config.yaml
model: "class-conditioned image flow-matching model"
train_examples: 42238
horizontal_flip: true
num_classes: 11
norm: "layernorm"
head_dim: 32
moe: "soft"
moe_every: 2
optimizer: "adamw"
decay_fraction: 0.4
final_lr_fraction: 0.05
warmup_steps: 520
Rows from block 5 of a small class-conditioned image flow-matching model, named by matrix and row number. Rows with one number within an expert belong to one neuron, the router's apart. Each number is 200 + 40 x the weight over its row's rms, rounded and kept within 0 to 999. All counts start at 0.
After each expert's rows are labels from the 100 images, of 14976 (inputs lightly noised), where the router gives the expert most weight on average: "top examples" is what is common among them. Only what is clearly more common there than usual is listed. The data: capsule endoscopy frames (Kvasir-Capsule).
# router: slot weights (model.blocks.5.mlp.router.weight, 32x128), inputs 0-127
# up: expert up (model.blocks.5.mlp.up, 16x32x128), inputs 0-127
# down: expert down (model.blocks.5.mlp.down, 16x128x32, transposed), outputs 0-127

# expert 9
router.18,180,228,194,175,223,214,201,99,216,106,306,200,205,196,201,158,198,210,238,222,143,183,198,220,198,195,236,181,200,158,146,192,232,170,191,246,136,207,172,198,197,167,231,214,181,273,183,89,160,272,279,222,202,163,186,207,212,89,251,189,279,170,221,227,209,165,157,159,149,88,222,207,137,206,192,117,234,187,198,218,216,220,211,189,205,168,210,250,176,216,181,233,135,240,234,211,203,260,212,233,225,257,245,251,203,130,224,201,140,162,248,202,194,217,235,175,142,212,202,260,247,199,191,221,146,171,211,188
router.19,157,256,163,251,206,223,163,252,203,169,245,122,219,226,266,258,170,213,138,194,201,124,210,255,229,220,221,222,180,203,118,185,211,243,202,238,159,166,163,171,255,159,269,222,200,205,172,167,221,198,124,241,204,199,187,238,210,130,149,204,212,242,202,181,137,167,178,168,186,122,250,204,194,261,131,177,202,196,145,243,219,152,175,235,174,175,207,284,234,215,154,177,216,231,141,188,177,272,253,289,194,136,282,202,226,186,211,185,172,183,258,262,164,176,185,202,258,208,188,232,154,140,146,177,141,239,233,204
up.0,183,221,314,163,285,163,280,166,227,233,190,167,259,157,222,188,176,83,224,208,177,200,162,226,238,29,189,193,219,247,215,190,229,191,133,165,218,207,210,196,223,231,118,206,143,226,208,210,189,157,177,185,59,182,195,202,184,215,204,194,177,168,175,203,292,220,281,234,200,196,316,214,179,205,199,207,115,201,229,211,202,202,221,197,248,206,184,194,229,216,230,177,180,217,259,159,248,198,194,166,196,222,184,200,171,208,200,185,215,234,209,209,188,217,158,204,200,243,209,186,243,144,174,187,220,181,206,210
down.0,191,264,252,190,173,192,250,169,242,218,240,224,212,216,221,187,236,198,248,254,170,274,189,118,188,235,221,144,178,165,212,162,233,212,170,253,171,181,213,264,198,135,104,232,122,221,189,184,231,187,251,148,201,218,150,138,160,155,227,217,137,117,155,142,221,229,201,219,166,216,247,245,160,229,241,131,225,193,207,225,176,201,189,213,140,104,109,200,232,199,165,184,141,166,188,234,193,230,241,207,204,193,283,134,195,177,263,224,259,156,190,236,247,202,167,184,208,175,214,116,197,231,121,190,234,181,224,201
up.1,224,147,191,209,179,247,125,218,184,229,186,245,199,189,195,225,229,279,162,190,187,229,250,124,193,210,159,228,213,205,156,160,118,164,187,89,197,216,241,220,153,191,200,195,260,210,275,227,272,190,194,101,272,194,151,244,201,210,178,212,163,255,157,190,111,227,205,185,186,226,223,194,229,229,150,231,236,205,196,161,194,124,177,227,166,140,155,180,215,260,219,225,227,84,198,243,243,208,213,264,192,177,200,177,298,180,134,232,186,236,178,187,210,139,229,192,200,162,191,182,130,160,263,234,208,185,205,188
down.1,147,165,236,207,229,280,205,211,214,206,170,152,241,57,199,192,167,199,207,182,226,156,190,263,235,216,133,244,172,192,270,272,172,240,233,170,260,205,121,172,176,235,269,163,280,152,192,240,182,167,187,218,199,216,231,220,184,187,193,202,270,263,221,224,213,191,208,158,223,189,161,252,247,214,97,149,196,251,255,196,178,238,195,248,190,249,164,182,219,194,117,144,169,260,173,198,192,240,145,175,224,174,195,208,240,214,157,213,158,204,281,207,152,173,247,210,228,185,207,196,198,170,261,228,271,172,243,166
up.2,212,135,216,233,238,147,233,163,247,198,194,240,251,227,197,207,165,187,158,155,172,262,244,168,236,177,122,161,139,292,251,223,237,172,160,168,243,287,206,266,182,208,162,167,191,179,153,256,194,190,175,194,203,223,261,220,250,221,220,230,209,236,171,105,207,145,218,230,176,155,162,209,155,156,227,249,235,177,280,157,228,161,141,213,228,182,145,144,179,193,205,223,235,139,223,141,210,164,216,193,216,196,147,149,196,168,180,230,133,261,274,173,202,158,197,255,179,171,116,140,181,178,225,171,202,144,143,174
down.2,200,201,223,197,231,184,187,174,215,267,197,219,206,196,295,190,207,196,170,174,183,251,119,186,271,221,226,166,91,117,149,247,239,180,166,213,221,163,227,295,204,205,217,228,142,171,164,191,156,172,209,166,252,225,101,177,225,231,286,180,169,125,194,242,190,225,211,197,144,183,208,214,192,203,199,118,158,188,267,249,278,225,174,173,173,200,215,166,195,210,178,218,275,247,137,210,200,212,145,181,148,214,169,181,167,224,168,160,240,184,185,239,281,194,222,274,188,219,207,249,181,231,161,209,300,190,234,219
top examples: finding: angiectasia

# expert 0
router.0,98,94,206,206,204,221,146,199,138,188,169,178,255,156,259,147,249,229,186,218,192,118,141,266,161,214,186,107,172,199,210,239,224,218,170,223,136,189,193,190,234,199,185,226,204,244,215,218,184,203,208,209,186,219,167,182,200,169,151,175,228,188,161,104,204,209,247,106,174,195,256,168,186,244,185,245,239,218,188,225,229,188,198,220,202,180,223,240,225,245,193,171,76,206,237,199,156,253,206,214,211,230,218,174,186,230,136,231,212,130,202,206,176,181,178,163,195,233,188,218,285,133,124,277,244,238,246,258
router.1,157,233,176,239,240,151,188,248,186,228,245,184,174,236,300,226,251,151,164,155,191,166,229,246,154,225,197,166,159,230,178,182,210,178,172,175,152,235,214,199,200,157,237,206,211,197,141,226,155,192,146,230,191,177,218,201,306,132,143,226,232,226,217,153,173,175,237,155,208,82,221,242,164,241,185,123,219,190,229,234,207,137,210,191,214,182,143,251,180,181,176,220,148,201,268,215,204,250,215,246,200,196,254,250,215,187,157,213,148,231,268,277,228,194,195,206,246,134,171,254,251,137,157,259,156,164,228,115
up.0,207,152,259,169,164,291,223,181,194,124,195,161,229,141,218,198,188,246,169,218,185,195,244,204,234,203,286,198,154,159,204,207,165,208,258,222,248,147,161,176,251,200,178,170,166,226,185,165,203,147,203,175,241,149,190,169,251,170,221,219,235,155,124,172,253,227,165,166,124,186,266,225,174,215,217,245,152,191,148,246,253,222,120,304,196,195,212,218,254,255,217,133,191,203,173,155,224,208,203,160,76,188,185,197,225,260,173,138,201,137,202,148,129,225,191,199,186,259,254,175,183,252,178,216,190,247,181,208
down.0,202,242,173,238,194,275,226,142,227,243,246,180,207,153,185,182,186,243,228,225,195,182,211,137,283,202,205,135,148,166,178,227,231,155,271,180,149,217,168,224,113,125,227,210,211,200,132,198,189,184,200,161,236,205,266,271,251,233,221,206,131,185,227,151,235,201,207,277,154,139,228,221,214,208,211,196,147,210,225,247,209,231,179,237,295,195,160,185,275,173,161,218,182,196,241,226,222,181,196,213,175,276,203,205,256,193,240,152,91,208,192,198,179,218,164,267,197,219,183,161,185,164,277,176,181,152,224,94
up.1,209,171,224,236,192,228,194,210,231,200,165,129,150,225,174,204,172,186,185,220,228,205,216,223,180,228,190,193,216,207,259,237,220,207,239,234,202,232,247,220,225,185,229,205,87,85,188,197,217,223,195,217,171,183,175,244,266,183,209,181,224,193,180,208,164,135,221,225,134,208,89,177,165,154,164,220,150,188,218,224,311,205,96,211,157,190,185,155,168,175,303,225,219,232,181,217,195,204,114,199,129,212,200,206,236,155,264,179,150,146,211,227,210,150,230,198,187,175,336,206,185,167,212,123,222,206,155,211
down.1,262,212,196,181,236,176,194,188,226,216,172,239,197,108,176,202,195,190,203,165,181,168,248,172,187,181,160,154,281,209,261,204,205,176,189,223,108,254,257,221,215,153,139,175,252,186,126,219,249,218,274,172,228,132,177,154,262,236,232,218,229,202,226,183,217,257,127,219,208,141,223,213,202,197,207,197,190,302,229,264,270,203,209,216,213,187,192,166,212,183,222,280,171,188,183,213,199,189,224,275,101,298,210,177,210,227,239,259,223,144,206,165,234,181,144,198,188,229,180,224,270,235,236,179,112,185,224,138
up.2,197,154,194,181,164,223,142,213,186,138,239,222,161,231,233,218,242,217,180,218,191,196,252,178,174,241,210,209,183,230,204,150,130,128,200,226,185,140,272,181,116,175,279,197,278,194,186,199,171,189,190,251,321,158,300,197,127,167,166,178,241,178,255,191,216,182,213,153,206,165,95,208,196,217,177,230,298,189,205,192,208,183,223,266,178,167,221,194,201,207,257,201,203,203,201,289,283,218,240,192,102,192,215,207,195,210,170,179,151,200,238,199,177,170,258,162,198,185,175,208,188,222,237,266,141,217,208,140
down.2,203,240,133,216,186,186,194,206,246,163,155,190,233,275,181,213,183,196,171,218,185,124,208,242,112,102,84,240,137,205,217,220,194,203,166,140,270,190,170,237,196,273,146,217,146,227,177,231,247,236,198,206,148,253,172,135,243,235,204,186,158,215,203,224,201,206,181,168,227,227,171,187,138,160,117,165,141,241,258,190,184,185,157,193,169,222,138,141,142,178,141,169,192,214,237,145,211,159,126,144,211,188,174,263,240,141,203,206,225,204,248,257,233,202,248,215,228,223,181,205,216,197,183,249,274,225,166,235
top examples: finding: angiectasia

# expert 11
router.22,125,177,190,211,244,235,187,264,118,195,243,142,211,204,240,190,223,227,196,236,173,119,208,223,169,181,185,158,185,179,198,246,235,212,227,235,127,162,165,111,246,256,185,218,178,229,202,172,148,236,175,238,184,145,185,138,191,213,220,186,170,145,211,237,163,213,211,90,200,165,246,204,211,256,206,239,210,197,127,265,205,219,178,229,294,162,193,251,200,182,222,165,116,261,242,218,175,154,191,202,189,233,243,173,230,207,180,232,186,143,283,136,178,244,191,183,140,210,229,212,262,140,219,256,190,295,228,231
router.23,187,184,194,181,232,249,189,302,160,264,256,207,169,250,196,197,192,211,196,203,136,223,237,166,202,204,251,181,200,168,187,199,199,170,206,258,175,232,176,186,193,193,180,193,175,217,148,188,169,232,203,209,188,131,209,223,255,157,227,239,241,148,184,213,134,195,199,93,180,110,212,152,211,185,207,198,279,189,149,241,180,207,208,193,293,143,158,256,168,225,233,290,139,225,275,231,225,152,198,238,227,221,216,214,148,165,235,170,228,208,295,88,215,264,276,201,159,145,204,192,225,158,259,215,233,215,156,218
up.0,217,175,334,151,219,229,237,186,238,157,195,186,191,138,183,247,220,106,210,163,189,166,213,196,201,154,199,175,204,188,222,154,202,213,162,163,235,176,192,201,167,207,302,165,169,221,240,221,125,194,206,261,218,212,227,262,124,261,170,147,247,231,154,162,161,220,175,200,204,216,168,233,297,204,145,95,173,188,209,197,176,240,253,281,156,251,207,232,187,238,213,210,250,190,170,204,271,168,227,312,163,182,174,185,128,192,218,187,194,229,141,223,171,239,229,205,243,211,150,184,183,247,199,234,172,197,175,183
down.0,226,320,146,193,166,245,170,170,227,175,164,243,234,171,277,181,222,182,198,207,175,179,175,162,192,269,163,197,163,233,223,197,128,208,125,253,159,190,175,179,208,228,274,207,242,232,144,166,131,162,246,222,192,228,213,186,217,186,188,152,273,193,175,183,226,130,186,198,173,204,154,136,249,214,157,184,211,229,223,127,188,179,168,209,191,133,202,321,185,135,134,201,209,209,231,206,194,147,230,236,250,195,234,206,154,183,203,284,254,186,163,147,172,220,206,219,229,158,228,233,138,229,127,222,223,114,239,206
up.1,246,207,252,181,165,264,256,159,207,288,114,303,174,154,146,203,197,188,177,245,255,179,191,190,201,143,213,154,176,225,228,229,191,184,241,204,225,235,198,172,284,265,146,180,134,203,188,211,128,173,230,157,192,172,182,223,212,97,230,165,132,190,211,157,238,225,249,212,173,244,259,259,231,149,203,209,162,245,206,206,150,309,251,124,188,215,257,137,220,194,223,179,243,205,173,194,195,208,230,192,210,179,189,196,183,180,262,196,246,219,138,176,147,172,192,197,188,225,172,183,183,174,179,187,286,217,124,187
down.1,186,227,245,180,133,207,224,204,221,178,253,261,165,218,156,215,204,203,240,192,203,246,168,168,271,132,222,180,212,197,188,183,222,190,180,198,272,227,233,217,171,170,166,213,201,218,189,200,138,170,235,221,125,253,217,194,167,176,152,102,245,153,153,113,245,253,255,243,245,198,169,198,163,233,281,277,191,242,182,235,217,209,176,200,158,148,256,222,191,298,181,234,128,138,231,227,223,192,142,284,204,177,254,198,187,227,249,205,261,142,200,163,173,229,210,173,181,165,189,214,142,216,102,238,224,178,229,262
up.2,195,218,229,252,233,224,201,226,188,212,229,136,165,250,217,181,197,182,221,186,217,185,186,278,174,198,213,199,189,169,163,163,230,230,146,195,175,186,242,210,228,174,200,245,245,78,199,178,234,232,204,199,164,226,169,165,322,283,203,170,201,182,185,283,167,166,176,213,221,185,194,168,213,192,191,166,136,209,194,218,313,146,69,184,179,176,175,212,202,163,198,202,174,235,202,183,174,278,240,177,153,233,251,218,220,143,265,236,173,157,247,203,247,129,201,177,185,221,272,230,224,208,170,192,160,168,322,199
down.2,251,185,217,213,184,180,197,131,204,204,217,231,218,180,159,164,201,204,128,166,206,158,216,188,254,166,264,148,199,177,200,253,200,188,272,103,201,182,227,280,210,114,231,223,104,237,162,141,214,158,219,183,241,194,196,270,262,211,178,305,176,189,213,260,158,225,191,180,190,122,236,205,239,183,219,220,209,199,243,300,222,184,209,176,174,239,207,178,223,183,111,207,210,171,185,189,208,261,145,247,164,204,241,170,220,258,189,178,137,254,176,300,200,179,180,162,172,231,187,160,219,217,253,165,170,208,129,157
top examples: finding: angiectasia

# expert 4
router.8,163,187,192,261,108,254,149,236,197,186,169,132,201,176,182,183,197,236,187,239,221,206,223,192,195,203,234,162,281,162,216,201,158,216,221,162,208,227,272,143,275,192,219,270,192,164,279,236,217,214,257,50,194,227,101,147,268,208,216,182,152,194,192,180,255,275,138,187,175,275,235,158,189,152,227,196,240,218,181,201,212,207,185,169,183,202,204,166,178,240,227,238,191,168,229,140,190,215,156,182,153,178,231,185,191,185,159,247,148,213,154,181,263,132,181,199,190,200,251,222,214,277,251,174,233,223,247,202
router.9,261,141,207,238,177,305,228,194,170,197,189,110,205,171,171,196,217,180,184,222,131,254,182,199,208,194,200,188,205,98,204,171,128,176,197,160,222,194,296,198,272,216,212,254,198,175,215,248,204,223,228,118,198,218,192,235,302,194,211,208,207,152,141,206,198,260,188,224,211,243,181,159,222,187,251,186,387,181,185,191,199,202,198,236,188,201,166,159,204,212,226,243,222,150,239,159,218,161,161,170,185,200,149,216,202,216,192,165,168,215,157,190,154,204,188,212,178,185,220,186,166,309,228,212,239,202,167,137
up.0,231,259,256,197,190,226,177,198,153,208,278,231,167,186,194,232,188,176,269,174,228,126,188,254,204,273,247,242,177,108,92,158,204,298,125,232,176,321,166,139,157,205,219,216,191,142,239,168,199,227,213,182,189,214,240,182,222,243,184,96,138,192,248,100,252,193,217,192,217,218,192,199,289,216,223,155,199,231,190,163,207,172,186,200,218,201,232,197,245,181,183,203,175,238,186,198,158,189,203,166,215,197,201,144,183,254,228,204,207,221,190,182,189,174,167,190,285,202,176,206,223,211,187,179,181,233,301,223
down.0,243,163,233,232,265,227,174,207,121,127,111,221,202,142,149,241,225,215,209,183,161,160,234,156,226,179,234,200,215,294,188,205,236,194,237,178,121,296,177,172,204,167,232,211,180,144,184,216,247,203,232,198,218,225,191,200,183,168,314,189,235,162,215,324,229,195,244,290,263,147,219,212,208,176,206,166,206,190,210,192,178,157,161,202,178,198,250,176,207,97,177,209,228,217,195,229,199,242,207,168,180,176,129,230,262,252,254,171,160,161,201,212,220,120,248,207,217,201,199,248,195,264,213,171,170,199,197,157
up.1,163,232,216,222,227,206,223,213,220,214,211,204,190,225,195,173,236,204,193,235,265,139,178,229,166,219,272,196,194,178,192,235,177,267,264,211,189,194,162,239,125,158,263,261,215,285,158,121,166,213,196,189,150,208,136,204,269,157,204,159,190,127,245,228,214,216,55,156,162,188,208,161,209,121,213,131,233,235,139,224,220,187,181,161,222,182,178,251,153,147,222,201,159,151,197,209,137,182,203,199,160,222,316,217,194,133,191,212,230,185,202,187,242,176,253,160,224,224,187,259,282,147,167,208,182,196,218,222
down.1,208,207,217,162,206,248,155,201,203,207,243,205,220,210,238,199,177,180,138,174,248,173,234,198,216,203,269,247,209,204,186,207,295,183,126,187,156,114,169,212,330,166,234,279,167,231,155,185,271,264,165,236,164,264,241,157,260,221,178,173,223,210,160,177,238,118,232,220,281,184,147,215,119,233,178,264,196,209,248,204,218,161,198,204,183,190,205,210,223,192,218,253,185,284,204,231,210,188,212,175,171,194,213,241,172,239,130,274,204,226,204,168,223,117,236,234,192,136,224,250,250,221,210,177,174,210,241,262
up.2,120,220,206,150,194,172,209,112,181,128,182,289,336,150,181,215,256,156,196,220,235,192,176,201,211,181,236,218,176,235,195,197,219,247,206,189,240,221,56,176,127,239,197,152,185,254,215,183,218,199,194,267,241,197,170,218,127,203,265,214,206,237,261,126,203,200,243,220,160,207,200,275,226,195,198,203,192,248,228,192,297,194,150,218,183,214,213,205,209,226,191,171,212,207,162,146,202,211,189,256,214,242,216,215,163,163,185,261,205,229,192,147,204,238,179,148,198,263,233,211,208,112,164,244,159,181,163,204
down.2,231,235,176,208,227,157,286,249,205,132,232,124,224,214,204,181,176,217,160,207,176,127,229,242,208,184,161,218,181,159,219,193,205,286,191,186,182,152,260,234,136,275,215,240,208,293,213,176,182,184,185,192,204,218,222,183,217,210,205,225,103,239,170,131,173,190,184,226,169,222,162,240,160,159,185,169,257,239,198,195,121,126,237,217,261,181,249,182,185,180,220,120,163,220,226,287,221,167,226,255,215,239,265,169,206,204,222,185,252,229,195,197,198,147,265,182,207,114,115,188,211,256,175,191,108,194,165,206
top examples: finding: pylorus

# expert 7
router.14,177,191,207,289,228,209,198,215,89,186,215,210,177,238,265,171,213,175,259,183,242,178,247,211,198,197,260,127,229,137,202,196,214,238,194,196,103,292,212,198,100,172,214,221,197,183,302,222,210,211,173,258,172,173,179,191,211,185,114,195,133,148,157,248,165,201,176,146,192,206,211,187,193,181,204,172,314,189,116,192,200,121,180,210,154,172,149,197,166,226,230,261,163,256,223,212,165,242,193,258,189,140,252,158,207,223,182,222,217,220,238,212,251,158,246,195,188,154,236,212,180,172,153,182,195,220,234,178
router.15,250,181,209,211,138,186,249,175,166,260,227,269,120,246,182,215,178,199,236,180,216,267,181,156,221,166,197,222,237,180,215,149,174,153,169,172,213,294,224,262,177,229,195,161,204,170,278,254,228,156,213,201,241,173,298,202,246,236,213,208,153,183,146,192,190,174,320,238,234,238,183,183,155,180,222,192,281,188,207,135,180,260,190,253,177,189,138,171,203,139,221,272,261,200,173,213,225,198,178,203,184,197,200,172,230,211,216,221,207,248,165,203,306,153,231,240,175,172,236,186,132,160,183,176,177,173,106,166
up.0,189,218,164,214,189,178,237,207,193,239,171,200,240,188,172,176,263,197,197,213,226,177,212,180,194,193,219,161,213,249,192,196,177,128,321,138,217,172,165,192,201,226,209,186,205,170,186,234,187,200,217,233,206,232,109,207,214,203,210,205,213,225,171,241,148,154,237,210,211,205,172,259,183,204,238,210,121,264,262,199,215,172,184,230,206,214,135,182,172,225,206,162,212,198,215,162,230,213,165,218,66,285,202,268,319,119,205,237,242,201,178,140,303,175,208,137,157,266,289,205,206,232,287,221,215,151,196,226
down.0,166,197,175,247,183,107,207,131,274,289,261,231,219,162,218,186,229,199,125,188,108,218,215,219,210,186,197,144,182,119,226,190,242,189,126,134,293,213,203,200,247,141,188,254,195,286,264,198,246,248,196,209,138,152,192,187,211,221,136,210,227,191,166,195,134,167,204,241,181,288,57,204,235,185,214,188,212,160,184,198,202,192,221,181,195,216,188,161,265,189,175,196,175,217,149,200,188,180,182,188,174,200,173,181,174,240,191,186,201,188,171,177,242,170,130,188,181,250,156,180,235,241,272,211,169,228,190,218
up.1,142,131,224,218,194,246,163,230,135,245,108,215,243,169,247,159,217,258,258,157,208,182,207,200,187,244,220,121,223,205,235,195,186,218,233,202,190,234,132,212,161,191,131,261,229,225,227,187,263,198,182,135,145,175,132,195,240,215,180,180,189,212,220,241,198,230,86,133,105,220,255,185,190,224,186,247,167,197,152,196,196,165,158,118,129,179,117,203,198,264,215,209,178,199,211,228,194,254,232,253,205,129,208,147,237,212,144,258,190,180,206,207,298,179,216,195,240,215,169,194,219,184,198,186,233,242,226,242
down.1,112,224,191,283,257,190,283,238,167,240,233,196,210,179,225,247,259,206,240,171,217,157,202,188,192,208,127,248,229,151,164,225,251,222,193,223,204,268,166,218,238,201,194,215,223,169,208,253,152,216,209,267,220,205,216,149,246,217,252,221,183,226,191,189,197,242,259,181,184,207,113,239,92,172,175,159,145,167,152,160,199,189,205,137,192,199,134,193,183,219,222,274,161,169,179,204,231,281,190,178,208,191,190,282,223,181,188,263,225,190,254,202,273,267,138,245,249,199,247,180,181,236,264,203,270,193,131,173
up.2,205,179,261,215,194,270,182,163,167,310,132,186,246,163,212,156,279,220,171,169,230,270,212,189,149,228,216,205,152,128,174,174,194,204,186,210,208,198,173,218,203,223,169,275,242,290,149,238,259,174,171,217,188,237,241,248,211,177,215,280,217,170,259,267,143,220,191,214,169,193,177,205,187,192,238,232,189,232,194,235,190,262,182,80,189,114,294,174,178,202,251,170,205,202,232,209,240,231,199,216,315,205,165,227,196,198,236,229,198,180,211,240,183,201,229,170,193,214,103,231,208,188,157,238,222,202,154,233
down.2,207,170,241,223,161,182,248,185,208,211,235,161,204,188,268,224,158,208,174,179,204,206,215,192,179,215,232,146,215,281,231,183,222,197,233,245,207,180,256,131,214,181,218,211,220,91,162,250,213,206,150,214,206,188,228,207,200,170,234,280,192,178,252,219,133,187,247,190,191,140,189,149,92,111,231,208,135,201,251,238,185,235,185,76,169,219,269,176,196,205,186,214,109,209,247,204,254,211,199,195,228,200,227,246,177,214,259,175,180,107,168,192,119,197,167,220,242,204,244,203,99,243,155,219,161,227,225,182
top examples: finding: ileocecal valve

# expert 2
router.4,154,215,219,248,251,217,186,212,167,137,161,152,175,221,267,202,246,207,218,170,240,175,243,149,206,229,149,184,151,189,226,244,229,257,213,231,117,215,236,208,185,97,190,203,205,171,163,157,166,134,143,255,182,154,232,159,263,247,238,219,146,247,195,209,207,197,264,135,157,121,222,210,220,247,193,221,200,204,128,249,182,172,175,197,224,229,174,304,166,162,239,245,167,218,208,217,185,250,208,148,203,133,185,176,225,173,208,144,162,225,252,141,177,251,247,309,258,161,218,197,230,156,204,147,176,227,218,171
router.5,128,182,234,203,260,204,160,163,210,196,151,193,210,173,203,202,185,214,110,178,213,173,179,208,209,229,204,152,213,172,214,226,203,228,164,275,229,156,178,176,257,196,170,223,219,218,194,246,195,116,106,217,193,219,174,252,222,213,224,201,157,233,177,156,168,225,183,137,208,170,243,196,275,204,206,227,225,180,109,254,212,183,193,230,91,201,232,245,153,275,236,197,204,273,195,219,146,185,208,225,210,186,172,93,218,282,177,240,173,111,235,179,182,197,199,148,275,169,195,159,247,128,157,171,204,291,250,224
up.0,215,120,187,234,164,169,261,233,227,155,211,174,142,234,214,220,224,138,166,176,191,238,191,169,238,143,172,215,228,188,182,178,174,186,138,162,186,255,202,238,218,235,159,205,258,189,232,216,286,203,216,222,234,223,226,285,90,211,183,167,190,188,149,246,132,195,226,196,232,206,254,176,177,205,182,188,180,189,207,204,229,221,225,222,233,172,165,215,195,183,114,211,176,230,242,228,255,225,240,192,30,187,204,194,120,207,167,203,223,180,240,190,223,218,296,231,197,137,248,230,184,233,298,197,238,137,169,184
down.0,212,179,243,196,189,225,163,175,165,186,171,200,177,113,213,243,209,145,160,199,202,168,274,184,249,219,181,163,237,158,254,115,171,163,146,162,112,195,219,145,175,210,193,198,295,173,161,89,224,234,228,174,173,181,147,216,226,244,202,190,246,241,210,176,222,199,169,197,221,222,239,208,241,147,145,147,209,202,248,178,214,159,193,199,275,249,118,230,162,288,199,214,284,187,248,179,149,192,212,185,218,243,156,247,190,251,155,118,233,120,199,134,186,204,174,237,166,223,220,252,226,255,223,237,219,187,224,169
up.1,209,196,200,229,155,282,249,213,197,207,216,126,192,206,201,209,201,159,155,218,173,197,191,245,237,186,209,185,168,181,160,167,189,215,198,112,220,226,185,178,248,211,150,160,382,178,191,199,240,184,200,245,308,209,186,227,262,185,180,252,214,200,204,249,231,180,248,202,232,217,152,183,179,180,222,205,137,186,200,235,293,208,121,191,203,281,168,199,197,187,81,198,195,261,152,202,175,262,270,166,111,187,201,195,162,239,207,196,220,169,175,165,219,164,225,225,207,241,264,216,228,175,198,176,196,144,220,213
down.1,235,164,222,191,212,140,171,193,205,258,155,201,163,136,203,208,190,178,172,111,193,194,259,106,186,230,225,105,220,211,173,222,196,145,209,153,157,213,228,123,226,218,247,181,194,171,172,224,302,214,238,150,244,173,148,259,243,164,221,183,199,235,202,192,270,210,162,173,233,150,179,188,193,168,179,277,179,199,166,236,207,142,201,192,274,202,222,182,165,219,106,272,146,220,253,220,239,189,184,237,165,209,139,146,189,195,168,224,174,251,196,253,174,183,220,210,179,242,205,184,244,266,234,208,115,184,168,95
up.2,270,169,134,190,198,199,148,264,214,232,236,190,253,258,194,161,212,288,200,251,189,249,283,168,187,212,225,254,197,200,154,126,142,90,187,141,170,171,188,186,229,170,193,196,193,243,226,225,217,192,244,107,196,246,141,120,187,182,143,144,234,186,191,230,282,182,151,212,244,187,222,158,173,168,194,186,198,171,211,173,194,153,127,206,233,141,162,171,164,181,223,158,199,169,265,231,290,192,225,192,234,214,251,226,270,208,122,207,161,195,204,219,209,190,211,205,183,171,199,240,100,176,253,176,206,189,184,175
down.2,138,235,125,185,176,177,210,195,224,193,142,183,230,243,188,210,158,204,208,197,225,276,80,277,100,221,179,229,196,261,208,289,210,162,240,237,189,199,146,193,194,205,188,163,154,172,189,196,207,168,188,219,218,233,195,194,162,224,218,107,162,222,182,192,194,207,185,169,272,156,165,249,214,192,268,182,171,154,213,196,189,191,220,214,109,163,215,174,178,154,193,184,213,196,229,192,312,214,247,214,176,148,240,184,261,167,284,266,196,215,217,188,199,251,208,169,214,205,234,226,157,145,168,206,335,245,197,186
top examples: finding: angiectasia